Rows from block 5, named by matrix and row number. Each number is 128 + 32 x the weight over its row's rms, rounded and kept within 0 to 255. All counts start at 0. Numbers have three digits each.
# conv: 3x3 conv (model.enc.2.1.conv.weight, 192x192x3x3), inputs 16-23, a 3x3 kernel for each
conv.62:165120118156109124132190157156099139149129153105185112153093126162160104132146123128118133075067134086171172117143115169124098109093160116144157078091146136129131102181168111122188155075197152137158138111073150109120
conv.63:083199105151162104122135079082093121115105133186151144129153145153089117133107184104103111116142124101148116077189137117143150117099090145110109093140140078191174087106095106128122091084139010170117111110115139141090
conv.64:132115158109083173120109130131110138109139090086137136137124128107105128132140146159120106175107127120138126119191116139120188106130164109132112098141114142130112117148112086095085124075067138088108118090145169134097
conv.65:139155153161185097125102099126071149189101136124083121144165131119130134140177110081127147120120066129126139118147170136147102127124103092138165113133109105167108189111128137141153137151110146119139159151121111135120
conv.66:079137104115156137113152179138171098117130080105090149147061129094198158091141112116151138148159067113077125121149099153119084132134139105131135109119126116111117114162173163255132185143133137095138144093125086111180
conv.67:155118155208061135134101142103135166097128158147154106080121110142088143140146127126099157210072157086140139132185111132105131119174120118125140100125056070155128113110141141149129098106168140153125133126124104129117
conv.68:127133144144163188103168135108195082097179114159124124096125149103172111133079090129121146184123095100090072094117103076152128113122106135096099139116108177145158160124080184110175165135183090136109106123130135121142
conv.69:108107150170117141137152160128111167146141142118181124150096156150125074101184156134114172106175162081166187126114149156137148180085082114131175143157100125164166088039166127127132170156071142074147153131176073094107
conv.70:128093150104080125150165172104097122157128119112194154122167149158161117105240226143106095102113173153122137137145105105080123099120116159131109091135110105176124144129084148080160106254107117064071117107152132102150
conv.71:130164106075127088117121158090144133128099147151169132126128064133117115121156116077100150114140118088128176145121137129162152152045137116157181136126141110216119144083116090147076077162139090220131163085150094171067
conv.72:127110069128140158131102144081137117154148142130103127127115131170116133161116125169146152153122110132159129095136100132119137128140150094171141160210131155112084085083154093146082116106162155191042211102186087101116
conv.73:116151172151110114153059137154123153142099125125156125099037117168149139113135116140077058145179155106155254140130146136162130159123122091135142142151081127180106189092112121168142115139153159127097123121147148132120
conv.74:143121125118057156098129133104116132095130125067102082117161151142105106128083065114107116106130144056139122126077211155175142098152061114120177140142123156137153143130085122149184090138091182082147176079096145104138
conv.75:157090142117132105136069143167171167086109048097146136143122115158123094115158152103103091149192099116136159089116112152101113130106131105161148140052106114107192161152103127085117094083161159134165114149080085135136
conv.76:093146100185137097046097157131153142122087177171083078165120092175111083111071125134122158083189178192133124105157152145120132163108108133150196117100131126110049094055120138125146187193146109103091107080110086119110
conv.77:094171138098125141179216136134123053117097144143197134147096130185157150154124177068179143123147190143099103162153145134099083113158163147213130121145114104097105092048086126169118126195146141138149136174143154098145
conv.78:118076124122079153136152124141117156130113091141232145120094098067096142095118110094129110126165172181083045166164098097102101106119096171147139147135114120139112082148160140144096166076125109148114144116110139158129
conv.79:161208128161146133123170157115167081155129149085138128097077083138149092116071155140131079135044148156134171105101147123126147100107122109122146148163120168153088165045168153128106163165147150090129117141138140127136
conv.80:104070104112067068115106099092130104127150085113124119108156101107088117118098079183120192129088077135134097134168167103076110121135088138139065165133134195146172139104102141100116108166134100134136141152111169161172
conv.81:161097138091183146136170171136105155117134143183116156158113105156077120121231092157077116051165108107113111147101141111197085113140141105162107122128142088107130146191149151108168201095171129146148137113141085149099
conv.82:121094176126127120118143127180184132136120100121145152127146093179139126131133127081097063147172175182127168130131118151122130090120120121146143127107113120115141157099149143118178128146125172081138123150147147107144
conv.83:084127052156104142140119096130070063149137176134119123147098116172148121162060084118132141103159128190170184105134168121132109138125115151181129158173214136126108142176134122109142122090130146139106141161169126126137
conv.84:122169098138119105130142119072083109138085078116082140123142086115131111108110084110105109107158159102174102143133087110144129149219139157100139138104109133070093131095173106118181083127172098110138046154175138029184
conv.85:106139089168089100106160163183146125101137157101092071154102099079164158126133107121071138145135120140110127152139184081215095132144107177140101101127064082107093110207195124112095090060112069138095123231072102102158
conv.86:161096126160150126123122137116078151142104105115154086105129083168155085121138176152158117174123149118140131105076109119100115124133107136092152159104153090172172108152102084132154169122120146174089140111076158185073
conv.87:157122144148081149075118090124064127138107127157143070124140164132132103142200135188120083099148045117094164128146106091166107151109164159137117138178130126144127147196059118106076081060130131121145156107174125155132
conv.88:099180091106104119130103155105159105163091130065155122163111097122126164155118084117126127166093174134157128169142144145133117096130103137068177152108112126124073131062150168110106130031153079182115141126181127138115
conv.89:146131137110111145147132149122067144073108134154129141120089151121107152116178104151146091072127089173128143125136090132135124112116132109148109134151133180133153026202109126046153194111156140131106104142079132139093
conv.90:122144123137087131174156144127174138121141119132121147116108154124154179123139139175131120166165113074087153143116148131127184145097130122073132198156118131076109118061147138078160123160116161095152120104111112090165
conv.91:128074142142108122158135213169151089104129142127151135127163141126146101130125130102115152121114083153119144134120161118082183127190117063116161084129115132121159181188086113125097200170136159084117125079194217126134
conv.92:096130095118141090117119129060179160159088159119076124125110153138126159157116089139145108132133114117139142109131153084123166128146117140193142122201161109126112119161119143141080091141112147133099170183120213076160
conv.93:130111076100065133128120176103152115202108164113163131171157124159101131142132117167144115148165120105125104155131152104152131116134111108146150113176168131158117128052158180078152152135148087159104138132134081129081
conv.94:122097116124150157148164088086129155117131104188101121196134074145128133087191137150096106094155141123118143119182110131136137151126112116155050070131148179091115126049184128174149135166131112119175088093100095147150
conv.95:158126090152174147135165146089128183124182105166150084130193149149103211154171122163156237068122102105142111090130126099117096127162102184118175175120145122138126095178133138105096093049144130156157128140148150180097
conv.96:126138131078162127120141066187141163080128059158139153153125167138150124143101119092106147150188111163096071117107122143092154153148141103122166125108086101095134105248228186083082156120139090155138160147115112108122
conv.97:116120139128174120116048142068148133112138124115121106128255128145092040192114163171205112135071157153138138137155121100115100110141137187147112121099160110117057164132098057205165156114127112169072158100118141152100
conv.98:146121161120072146127140071128121120125172088112063129089075167132124126106161178114126190169029064145172138090112150119106161125130139100126152155130169129119152084086133120187185197185114147056157117137138090123113
conv.99:135143102127161098161151109143136197130129096096123124184095136124205146098133102152131097126130193125070103120118098119127105118107151116130142132110121112102178103157111144132107136180141161193106138108127144134153
conv.100:205182069100188118115093102145126147109137116201142201145136059082134171149082098177147164118097124134115102169123165127114109148154096149068090100136143118149123125145086137088096089126095090107140099104194160123087
conv.101:135068123125093137108109117189145139153185162131123137141138127119101068133106088148150158127135154130083101130095089144132133138136152111134143120157148147126099115093101057077143158192157123198150151101154113084162
conv.102:119132115106105129128114179123169153100118112116100133149125084112158080113174146133177136093134098099116107094140142138150129085123152163166086111166048147138137137136147101132127135098083097083108177141136234045097
conv.103:154106131115113092127160099141090152169164165161191107129148092123131080109162164140134135146181124116147152154124143147146105156114128152135068157180201095135131119158172123148160115154118102178151117158136127112130
conv.104:114243215119153108099143164193189127123179147138128121157115160138098131145139156134125154173131099159136141101089164126124134118167096129117135097101119143209170098105128127105088130121132092148220122164061125071110
conv.105:103120091096146104139142164153101145193146159106137101097138154139113098160147109147112137132068175165071107156127151107121142074205100170096192173169131097105157157195105089118114166119091118180053153086096224121073
conv.106:047152105125048127148193097124126065142158119188110174121073165126133118138089145061082148129075085127077123151128103123105112153076148131134161127100099126128137186219169097161153124255163135116154112125110115143136
conv.107:156093126149090177094125136134132148098002112150116118135125117121186140129097111083076129105164197095147160122157101119155142154165122089121135146162120144158094142131091114076138098139129101147110127145188072084189
conv.108:115106170137187143075195134146127107093126124088225121111160140139110113145166122133175074114160139123141095103080079153134079109105115094146086169142117124113121175165139133105177079155105104167101096162157126171147
conv.109:140154136083176108136102153100134140150200104134132121070187108160092125137134148129129125141083118118171122160141071166108106152141129083118158132118152132103130140145098098202059176096119110155087136157192108170108
conv.110:139135143106110150137117140164149100141089117111166138157110123180153098119157079165120121113174165191113113124154132117134131117136127158136083098091144144115121158072139141056172113107178093117155158152114151139135
conv.111:101148060142098104113053134126144168118143158167172093120127115163102160142164161123129100105068083124168101167105135093148104115156111161157229140197165145160130136077133074136133109112068136119068071153092133144136
conv.112:105113170091170108126134066128099152143158123106131112169145136115095108093098100099161104117085162196126145103092138102129117122136151068084192100114101123141192177120147190113142153100081134117064046178158126142117
conv.113:141195104080126164120061138103151131113119183118147162132086077139082140114094138090107146139130115145115163080180145099097163134081148213080140133122123118153224124110134122145102111135111101143126184099131107079152
conv.114:122096110123074127119129124141094140144078156138093135136128124136152107125105191129086137197176206123098118175094116128070137110061180131104110156199134088118132086159118169124148086175106130155100217097145159118139
conv.115:138124147114185095139156133105114101150122115148115107152113101119113094170126106127130161121145225113126170115169123152148117111121139163166135122126175141093135153104148123095217104140189195055149117117151108094145
conv.116:118072140091073185128131100128099142169139127116103102127111141158129175101134157091103119122159109131225185151138084144122092156088150132146118125125172199140061119061153101073133123173105161117097127149126098108134
conv.117:129130122113129151109123110111149096123110170116118136106158136142120133126168095064163104152177159129110134111119174104123164102140173081113082122096126157151058111152137137095117142155088198157142111091116175170093
conv.118:123141143152166110139124103101147100153170145170115140101149122129136224100201120149193125163180084132092133124116117124138130080129103135096152158131129127155117162182143200153096132065156156112104107167140120083149
conv.119:095178149134116141120122145128183137136168142124133142169110143140129171133068115145170086138120131154150135112064163103160128164171134126105148123143085108159104094152086147059018121098139141232116115153117134133157
conv.120:160114161129173111125130140105103125159178180146108154094175140140143120136125132152156142100042053156205120142147099134108091127174143132093126120121115113142103073172104176125074133077088121129135138159135137120116
conv.121:158107135094141160082162157132166123075154141131099120083145118129138159128110159106164139147157095119079129160127095134148131149122147151124140168150135110101113116038120134155207153161110159086165101113238097165169
conv.122:156137160131114155133129082111159099113089113073151171163066134177145133097134105170154079084093190154173147147160112158094106151119144114156109088155167157120075099167131113041138065105126136138143127166148125068122
conv.123:114069054151110117148113153091069109156085119134105107085100090166150116079093118148115093176167143110143110154161103090166136112097121113110108097115194117112135128087150100144165152147134146052128152112122144139155
conv.124:163141118216109088100142093128119113117074144122145104131116144136101100133128150178176121181117073090157145129169126118127187088137164123215070088115174095157089120125151149164151112183058071137165149139118148113104
conv.125:149109152143123138128122118145083100116196065189131095065138085142070120146175169086148174119105021182148130160158108130151148140147121105138124132113148126118055099099158135182088113091169129130132120110165153135148
conv.126:120121137114135104174152126106099131122139112121118110175155166080076128088102141108115106119112113114104127148194134166108133137091109193093171128153094153096142110123044121184128167138131069125117118154055150131139
conv.127:060125159141110127203088138132147126117106130110134116111131190130091143099124124153122098141174116124100085129087138130119156151118073155151160112170130046126142123164134096110098170106142081112138149191075125090096
conv.128:069122112145115087114175131139109084165106097105153135115149115114220080140123105134140139098080106085130101106167101077155142187166129187111151165146114149101180139110044156117101134142123106117155092138168100151059
conv.129:116069103175125158171121155111081115155107102191157116162112124093151083165142123152138160118064100123105153102177149148136119180148142130106140127081141089154162094044113067085145093121136192065178159168149187129122
conv.130:103099137145152158124149081128075128092189135118151126123130114106170088101133144168128199125145110152141085152131131132114116157122160087154108112166110106110140137153065048094122138154123124127163098161123157083172
conv.131:096104174107181158159146107126150113147103061079133167130166108100142154174140058110161131129157246119111118100092098127100162116131147173186098108155150092120150160046117141176139123115162129130138090142142084130122
conv.132:132105120086106108153132161129116110098095103120085111144084103191117097137192152130061120180202141133192177172149091105176105103124123122126143155094096209143070168112154132140114131196098142099113100129123135127123
conv.133:110125128157115130162185176139103105110134166153099125177150104161219129150215181122136122123119059119213154151120127093092100133128139100130144113122120083151105110080131104166119132200112149116097123158145150121167
conv.134:131167132066116140132118127107161155185179115083125088124150172131123124139149134129110141113165127097156128119089124169114134107176175094150142093123127171102176144093133106165147162138068158198081150137077122127092
conv.135:092106161177140142169143177147120152104169142135059164120106149162119104124143123126122197156148061126112151129043165163140116093117165156159137138157156124083136149123151117145043108148146092192154103165096109129109
conv.136:108105127110121111101166099118163112107066149134130146118091110089173107129171080162093120141160174124147142111133119124114150114134120089131136140145109126119085164131081116039162111114137117135163122138157135127127
conv.137:142198087126138137137135122106118131108109155179137105125134116145105098139163139113082166141136089129107130165129153093108066159116143099120107115139162100158214144102126106123100076115160162077126175132084119078171
conv.138:141128061146157098120120143136114185059138139142168103173125164117150129144151129157121111108153110128125170120071194116119052126136114109147157107171099164114181168167107124127149090177125182090134097098089124077137
conv.139:116086054135191154183091121074108106106147098152093142098122161130129123101152085122148144149105095133141164180121162123125110151125119123140035136110209158054100107161128157076171108083099207056075172132102126122170
conv.140:156085093106160124182191153155131152133214147157181179131165083159175204162196153105182206144187147127114115127109165169115088112100106153082139129099099159146124139046192142174145127170057080147115198114127130158109
conv.141:119112131120120086125115123098100132126152116092107137105146116116084175103187134098125144151098128123123123122133135099124095114135123118115171127131119081163115098118157109145158183079141141106133116083130120129113
conv.142:172113147104116089119153135190139132245139167122157103125151121109105158105132131090079158060143134152159128088124107145134136126132094109144154144105142096157129144077177123140176107103103155125126114121106110169124
conv.143:130179083076045124066083162131154184127137179128161128091125069166095145146134120187099108163121149149211115140161095128130116118123120101135149130116122144152130134068140094113182140205132156176097131175117083143111
conv.144:093155105113124139164129152132133090123084097179218123101137124092141137145137099118145112131099097097070053134093096110126111098112185096109089105095116122127126117123111084114127102079154163156149136152094051141156
conv.145:134086103199071094136126053110130068135110103117121100140068095136121076111104102165098173103075172122150102126175103112128104112109142109131137117141097177103168087113147069108152123177130101211128113130141135107193
conv.146:141147086145120139145129088126123095145107078133123176138137117123097090100112115127168097097151155127114109150117078105151145125185126134119092121100014141211109120118095114097155070080174153141135111113139079111050