{"model": "image deblurring model", "dataset": "regions of photos with short descriptions (Visual Genome)", "train_examples": 203450, "image_size": 48, "crop_scale_min": 1, "horizontal_flip": true, "color_jitter": 0.2, "task": "deblurring", "loss": "charbonnier", "arch": "unet", "norm": "batchnorm", "activation": "silu", "pixel_unshuffle": 2, "widths": [64, 128, 192, 256], "blocks_per_level": 2, "block": "plain", "attention": false, "upsampling": "nearest_conv", "init": "lecun_normal", "optimizer": "soap", "beta2": 0.95, "lr": 0.0035, "beta1": 0.95, "shampoo_beta": 0.95, "eps": 1e-08, "precondition_frequency": 32, "max_precond_dim": 512, "merge_dims": true, "one_sided": false, "adamw_lr_other_params": 0.0026, "grad_clip": 1.0, "steps": 17300, "batch_size": 128, "epochs": 10.9, "lr_schedule": "cosine_restarts", "final_lr_fraction": 0.01, "warmup_steps": 510, "weight_decay": 0.2, "adamw_weight_decay_other_params": 0.05}
Rows from block 7 of a small image deblurring model, named by matrix and row number. Each number is 500 + 25 x the weight over its row's rms, rounded and kept within 0 to 999. All counts start at 0. Numbers have three digits each.
After each channel's rows are labels from the 100 images, of 14976, where the channel reaches its highest value: "strongest on" is what is common among them. Only what is clearly more common there than usual is listed. The data: regions of photos with short descriptions (Visual Genome). In brackets: how many of the 100.
# conv: 3x3 conv (model.mid.1.conv.weight, 256x256x3x3, each kernel summed), inputs 215-255

conv.117:497499529512510538493492506480511518474516540476505524472495471479496487530494480499514512515488428527482533503500458496429
strongest on: text has "sky" (48); text has "blue" (34)

conv.76:498518485510470486480482494492476494541541503538483468512536481474501491528499487532511481495506560509474447460516515500521
strongest on: text has "sky" (50); text has "blue" (36)

conv.209:456455519464521499492521491465446495507460522500469492463492466497511473462478447488488513486474489463490489518504484494517
strongest on: text has "sky" (35); text has "blue" (30)

conv.41:489526544504542512499480473492475492506489516526481487511488498479481465436464476470496484497520497455499490495522488476501
strongest on: text has "sky" (48); text has "blue" (33)

conv.92:507490496504466534513490525507532488491513489495501503452473502459466521519498486473509510502488521525468478499455504482531
strongest on: text has "sky" (37); text has "blue" (30)

conv.190:518466520483510493487534530507517528497474501483506467504499492503513504494461493508551524526510452517534493534486479495501
strongest on: text has "sky" (55); text has "blue" (40)

conv.54:538492485475507525534519509535499504492454507409504498480472509495500523494501467498515527519499533504529448481462446491509
strongest on: text has "grass" (28)

conv.108:474529441460484494463484519500499481441547444498539451447473531494457432503499454483509462489524535493486456453503497497477
strongest on: text has "sky" (54); text has "blue" (40)

conv.7:461504517510549516506494496458451506473469488510483494485515500485547468509476486473489501505476539516498478526533516459539
strongest on: text has "sky" (51); text has "blue" (40)

conv.185:519546521550493466443510514519540500468535516509514486494533506503529538511486544520513481476501481505469520512543487432528
strongest on: text has "sky" (56); text has "blue" (40)

conv.96:529542484503530512504525478500523517468512531511491489538488495486470490490506473516551493512491516514524482500490438488543
strongest on: text has "sky" (49); text has "blue" (35)

conv.162:474493501535470507474497487455497506450456499465470508504471494494484539457488478468524505491458493483488483499459485522449
strongest on: text has "sky" (39); text has "blue" (31)