config.yaml
model: "image deblurring model"
dataset: "regions of photos with short descriptions (Visual Genome)"
train_examples: 203450
image_size: 48
crop_scale_min: 1
horizontal_flip: true
color_jitter: 0.2
task: "deblurring"
loss: "charbonnier"
arch: "unet"
norm: "batchnorm"
hidden_act: "silu"
pixel_unshuffle: 2
widths: [64, 128, 192, 256]
blocks_per_level: 2
block: "plain"
attention: false
upsampling: "nearest_conv"
init: "lecun_normal"
optimizer: "soap"
beta2: 0.95
learning_rate: 0.0035
beta1: 0.95
shampoo_beta: 0.95
eps: 1e-08
precondition_frequency: 32
max_precond_dim: 512
merge_dims: true
one_sided: false
adamw_lr_other_params: 0.0026
max_grad_norm: 1.0
max_steps: 17300
batch_size: 128
epochs: 10.9
lr_schedule: "cosine_restarts"
final_lr_fraction: 0.01
warmup_steps: 510
weight_decay: 0.2
adamw_weight_decay_other_params: 0.05
Rows from block 5, named by matrix and row number. Each number is 500 + 50 x the weight over its row's rms, rounded and kept within 0 to 999. All counts start at 0. Numbers have three digits each. After the name is the row's rms in percent of the matrix's.
# conv: 3x3 conv (model.enc.2.1.conv.weight, 192x192x3x3), inputs 88-95, a 3x3 kernel for each
conv.19 091:507460556436469534438480497542427493581582486573611469455439491429450585557601558455530452608475504537531537492453468521475422529498517541474493494576475483470445494530507473526446468479522505519533568582551603472459
conv.20 107:570497464571469472452513545517442532514387535566577513645523427587561383444560373516524548523496494536517418452427529533549552545466510490538496435471514497527625551475480587497527499515447463503506518500559519403453
conv.21 083:471541515581515473474502529493460474480570424434458564477481417591387442517413477475520501473518506498434471434494540532544536543522567519523582428500487490497514496537444487393411535502495519469623502537604500489525
conv.22 112:508557442498453456433459476503503549436433607487325396510489521524481530488495585515505549479677443542375574531504538493474519479535500566587449552505529530502518539410462495490526492439545456564399467510445500525533
conv.23 092:486492469504487487551480470515490499595418530497557492441450522498500442487485530436408531548622467586439455400520517494480495490496507532552541476482517478528547518525504454490519517438470467519495546456565511423489
conv.24 082:498489511480445615467486450542394441478559473506549538393502586508497504508639512438551538472480536506650500508453516531458535471466515512453416476545414530512550526493513515527449479541551455519477501434446495524429
conv.25 127:543463410476479539505496510484527400442481490476463478586384508387499609422665504460493470553539437410464506452413454451542563589539540476569417515471616450475504494400587504478437567526378455462540553620516427528558
conv.26 080:485463505431543508411465574430477421530430551483670532505465574647490591533592559488495547478636405522555602527459515433534465496433533483500499507517547468462507483492504522518469463473503440601470458591497455437521
conv.27 119:598484467505581528444519550388456428591614556439376442559505501414463521552415482526545502449475543576424403496502515541542409488532525450536444496456524539499598530414557430574586471521472509594486464389461526458439
conv.28 100:417560435607436404512572585421434529450450530420438514529406439574482504393480611604451406611567505520467422613442559574482533632546544494489498547496502590432441517496397488555554540501466452444582475420464496468572
conv.29 104:536573545429415410498442525424522457490611595617482629510445452532505461487569647448421487462465481396490461478457543454468504507503504506467545488543571499532464505499464456518522483470498504477599449440535449535493
conv.30 092:513408547494566424478461415448418422526515513624512502470491486552556498551473483569474453473469498533541489532521525453539426501461524543495438567550472506568445468449552520547477525483463483502452500463411452496569
conv.31 098:525483462471486435469578422506478529378426493561471525456523521560553562501546522467466480597507367503543529550546486476445588475492446471446502544591517500514410471543491608547474480471413512562550460500470426544548
conv.32 102:557536434488485558535506509455491527464380539485538523530535461531549491541477508520512545611658482434511544517483523538487524491535513514537443484475460485483520510492488521478520482495461494601474539500495502505491
conv.33 085:561537448515454512590486511539444449465498497450411461453442462496587500507464455514539474403587449583569437548500472504504474516521492503512506507487485369529461483457602557424483424488527479528518519424476499434569
conv.34 098:470654588498510508426522572534457450479461481522513477463524542537509476463501574426451599504595498507537442526464422492485477478534574458667550513488599512603512449453510584482574485560458477580505493472537505517553
conv.35 091:505480575561552469407581503606614426535479554546429482547530532472451486526483497463507501503518481467517421478496528490502495449501510426545481422561527539550464604436461480521522540510482494498485451495411512537440
conv.36 091:493438528406497556498519496543476484449513564521502559432435520443465485472525458511493490508515481584552502467559519550525477559541538468452543431526521530449572467514468528505488501525508517456644518404613508443592
conv.37 104:585468433482466565500438452547520504561588652491437511544511480506372441538506439503578415477491588582577536545485487556569514500446549541508475570509618444542509533539545512505439501473451524491464494464538482428542
conv.38 085:538506468491559537519520409464382428616557506519547557527580527539512557545511412426458543543538462508471485512525545479463479495544494500452418453518522515487542494463520459539525514532525524497485547528478523557524
conv.39 106:440511451407515521533500560551497517495444474555546513516480572549546487539526570479529503502488491440523553423487456516510525429482504502433458511466513500538453449576489461483582441548527577368529517410515471533512
conv.40 093:503493489470505441532502478510444538493555485394422513498453455476479461582513493463531514531382479512530443480473567477471491487404480536512383455465471463488530466549455542519441376417602548551456499558379496384501
conv.41 098:521510480469574496528460500516506429543366501540496457561506471535616443482457470467424518529629370541433529547462581493555489457492500501415528521475489488540436497542484550480439455455577524487483441401565508455504
conv.42 096:498509524498519438475503604475509388397545451585506545544395542562520503468524547474540437570419697514543497450518394472553475455487494557459486513489534477467416533461594524448462554534446582507530558482498490471495
conv.43 096:546544496505647530474537525454517552580482454468502529477543499570607496576596408477548444620440607410584555542499450498484520568507523484627544518462502578538492534582403595589408437569511550518459495536463587452519
conv.44 104:498567543391376508480476484471443465507608548590669675457497447442489513484434564444535502402437584506543528467463581471461529522490466496452590464491505517580510420490527526485475465572479495550605451513500539453467
conv.45 099:467460530505474425573470487501483476484501417496425458471462524509438497464473478542490492486682463568629575567471494472503493474472527558478509500526477515519482591515526507527507464482543557434495485464483505470448
conv.46 093:536522485550394473524545532492478477579701618588558570620517428570467514520481501464517517565419469470597489541475462511535507507503534473478409516461486503446552531481459526460504510519473545469565499522521495466414
conv.47 081:423557498526498476588529510518426565477606534506556535482419454453567432403464547581429459470437577479535515448539677552509510515512520476521501405459490483503517555569584435478420430511494430584604489409546579402478
conv.48 080:504537461566504461519432520430646568432471541468448488531620468480444558541514465505468503518431516494610409498501437517502511533503494570591601522458427566457428424558502528474487443463504492486457531511512607490482
conv.49 097:430500496525510513518556481528475454556400522542532571473422527459427523498454511478462508560575442515441509521537501503502522461502518531465432595502500579528456496452491493512573490506569473509405444494490499493441
conv.50 108:539536426548509439517496441546390372497599545461508517516518450466500509431418461451520519438446516550480460468552471546481464519539515543511524494500517580536585536567506552414545507449538544445563527423467480478503
conv.51 090:480539400490460553508529490459600457458459464495480463553479490576449495481462491493482475517414524463635520497488504498522541450465477541541463403568519496514466476532458561497441403434520473557469452505527379476427
conv.52 104:515446523514505510592430451580674475444401464499424479498468513548448443456502456551552617507425473530600451463508535525491521452539537496440439537543495509475384456534537475455550478541454494493504510541424449501497
conv.53 102:546457443381513451544469541506579515471496464515509411445380401474470554481522535535483556523532458446500555502528455580583459529479558420557536482591567518480560474443522462547543537606514498553482452620530502523467
conv.54 119:621552524487370517509516441483570527556533526563509484503479500470497533381453607421537477577520582438546471544499538434474558520566536535545507508587553461470448562555490534486519583470499434469517375565562568540398
conv.55 077:515539506541559523409531456453551505467481427490438530474466498606499447540483421496463509472482535425409438524456522416500518501471516542471444498474592451559452514479515489531570496461496472463519500515435464483463
conv.56 093:397436443457595431430434457528579596502391491530639476494542508502628534576549470536502491406586566619620478458510442472456533486457446451565550591557507495529498490439527504592457559490490588535444570521529398490514
conv.57 120:439583417557502549507480531438475461469536451479371505521545463503472507388461440565715550529582494411399438503526543449505633440444579532524439492544481561449438486546543432474504501509442451511471411609460505475475
conv.58 103:548504542548441384444537498521471526512519605492484522519521513463535560557509536488523552455522465509476493534501512488522509429495548518456449483547436492431424524495555524503455520531447549542459497536466488449515
conv.59 109:484369481457580516499619573507537603468415465433488581502537486447539432540560427584494444431588602548486378560463429579460511451531514519490476433370495442444427495533570444471578533512478397464483558402526471419528
conv.60 107:450447473446470453554608528449390530581462573581479552511521520452479527526499511538594576482437517580487580455551487530512520436579466578481480496438453464599503453477510470446475469518417482468467480494476505502539
conv.61 104:441534515507483476477606480504625539498434520485481488490494503507530578500567538454527474519432533478743537525558465471535510448490425483534563519535441482450534491465557473441596506514427484428415524481492472422475
conv.62 095:556453420529540508472479472534483541546518461374494418498415510452474530407463590483448455462482639469462491530476476615470444469523433579449421537460418543579471483498552396458545496559480576514423406554364582578463
conv.63 105:531513382450472422576542655515596401422477505522466506544364456466498501466502528505489494430526514486468526525568456439478460299520615502513500544552492496409507516481553482445614470499481534634419526454477507518476
conv.64 090:433454509505580566509486482511510491523462493485485497456473546539533487567542497536431506510510511472484447462507464555476470548491453581460593557519555574510497469553429518537462521479487550457579488460652521484577
conv.65 086:429483455422565517521471519523608499543509482477443533433450445477416459496514499515470529455508439498447543568474497488525508546483616492458507412522498492598552454480476519439562456522471441510463440574523514562416
conv.66 108:504457445495452507532491504561312489533625487527542579473531487457502501561506480482615510459394479463457417543472498499511553487439499515416479516468537509518493480511495540416609504518532532514505488424538517447518
conv.67 102:457541491562433468469570427507516510541534515487504508576513462491538489541492501442549475457407496440527569532540461474445545425571590474424446581414498460456528564513519485476545520492498487484544504510525521493486
conv.68 082:484492574449461501489549524444377442519469527516497474603603502587566529511480506498697552430496458563537498453502499504483472467473528536516502390487481545477464494426516472550477477532487469485386429480582494388500
conv.69 094:405516536389488518477460490487422500531506543531660534450456546484467506508514414449596546525338461469699441601498473561465475541466579519478494448563492438527519436586504469510528462503553515430537485479430420470491
conv.70 088:453494569513486539628513487520513566508501455459599564507481452480465521459471503474452495403617512478454473446457542516492554495483520496605468588505484509547475522494464487460586549478490515467486428535477505522438
conv.71 088:542501408545468488488494553503508451498481489518413474450531467514496468517560515524442496487534463492519560530536417444514535522450592590489558564503480498595464504425533405534574559531503484440522647338485501487524
conv.72 107:436501497601593438473436486518517501561408495409383493529537585554527484497565573560407514508692491458413495484530484503475470440529550561502441556499461571462435465524405508479546484456496543588518537470407529540488
conv.73 099:497455502481527517497502458513545508452458454486576514457554436421498478552514492535444389488412470508733556470440446529528609552497474497469502432553490541448495506492508424529500468499459434618541551536516481503450
conv.74 101:470486460543432489430512516502533453574510592512504458549528557522530447524543542559580524461489479494490519487504493433432557474466517480545588513486518500523544525547506536530458468528552560465471457518621567493439
conv.75 083:676552539457476472387512531490431582369410445593604517532508532472518595463474550537583491528434450433382486407444554530448472536482473475498499559562521501471398557580501387460474486454463623542539569494467499418403
conv.76 073:518525542451494470664462474457553392527525472533598611456461593527525490525454494547561493515488484589477543593478471497545505472463463505483523469473490546536487542513439510460504456462501488531532495562474510474493
conv.77 124:515540446467513531533531517448499479474449546576596530438491514487529533498523562563534587494625467485464552490475507498449527549456509550606477549438413562490509427465586509509474543506468504484518516606533446498527
conv.78 106:486544521558521552533462537541467450482520489510522480533528512541514497504498486468443485508685563545631512537549524484528521453442501517532466557466423539488554600498474446554492429473516484539509457476468420443471
conv.79 106:504495486518518489532525473486570470511535483481393526511473488612491521509467503468509539484449538458675405519468507451567535524483447455570530493591568524542520486447497454543499484526516416525526482462484550468495
conv.80 085:418520500526452504349477495454545500499569567540525510397557468436485491589435513438383472460427568512527429475517521543511584583498509440517546489495472541486555496507575542466490405507470508438453520497447462506483
conv.81 087:479480422535533565527569507537542335456494444490567419568484531426515532541426487605463500430565548465453544532486545488436467451527504596597541473510557512500545544440531523499512421501466484555438529502555436541484
conv.82 093:447527507507454442478536561506308408499522474479576529478526575518474470478461488462575410422353434410389491533533450474490520520615459481479476569451527526489473459473563512544515582434441534469422520502435464469423
conv.83 076:491446470469562582500538510479618530520524432453592551526566503505509554493531443447576471449433526641496592559526492455482436599590589552450473474515481564551489453520506448509571547548499472554474579488453513476467
conv.84 090:461385531405473474531543456563460432551447564486581518502431465468450463453409478433483415586512486540413558514436537573581519562573524484522566480467450508428482543524460502512521462448566552458531512530531590537422
conv.85 104:547492515490434418482489443451492640500444427549465400440512529475547454494507446462522484492502487534572517537481529523502472456452449470534495446474518561467427586413460515437462471556509458455478516509448473472484
conv.86 104:489472448408565512475465563430557475474458442512536557439544561435519613442526494540474539427448449511452553495506474620508459602480433522438462515411504517524523433517549426485499467492626523521496629418471547439444
conv.87 100:499471458351559578524487508471454501445438512402412410515541499575487557526535445491614553617329618506548438508496545510503519468486449530459490437458490486487564555541482472551460492531456475508469521445488454499474
conv.88 109:527538537597489389492516466503595388413398489528528459517387561455427599589513537561491530515472425478388538404574500504478508520485482460637501536521467481505550513473471503499466613382452410518528533556502388550479
conv.89 102:559513556526441469466472532582504449490462495489407461502494493470480558556485481520553614547527490528587527484490550477529455457513495449586429533560456509468450474456536516549467507506547560479493513502435468520542
conv.90 114:513508430487536516441387561545537465499458501510556542499535530502448528540439538479471484510575509564420405541506443455594467535485567568555476531497489472480444399537503570488415564492452468564547446407531577509461
conv.91 091:477495532456513572542518440458479456507522544446502525555415571535398525557554520494507445499510463437468515565475559528536505459485543500494523476532531486478509541465454506426500466553556445537539489496511499414550
conv.92 101:475403563462536573468505471429565616500434427435530545527519437435551611511536501509461437487559464564480442509539535538525468577465546549509480479518440510469508543615499457456517493465568472496460472414506505517591
conv.93 085:473464494431490443526507439390462410590458506446574516437496545461502556518474469519430543470477461447477471484477486490510452470654401452513490468458506524467488567421509473567431463398489426484502488380456493422550
conv.94 112:480493442448535534506477422470421513473455496460613499401513472489528466603460478552553441570423542529485428520435467514506466618489505492526461486482503576500504420498561509484566593438467471515476410543552541475484
conv.95 095:505506590489582486503525449566514541466417476561563404553559543464489451451435456534568501475497490522514619506545485504481573616498536450509512457463494537540479550539499424510556538555493498500463520464526453506516
conv.96 091:492584486467495504647438481473424524479625495491488498545514492536492428491457491564448412535492567462609567516475520507515512428464473543428557472525501501531460541475457459474489517398499544433491555356469477482519
conv.97 099:538424482458589584466416467543641407525506550478378574471459510518461570476493476534481515423618530654409452444496478449529429503504540582392530548453547459473553422467517467456544586503411448491500467532542520561473
conv.98 104:460447461501545453470557484533370488526617533562589555529453537528431548464534508585563472468492539552429503473501491567510500472617528520399382506467439471449557467492511456482515496493502526457530500508452420487574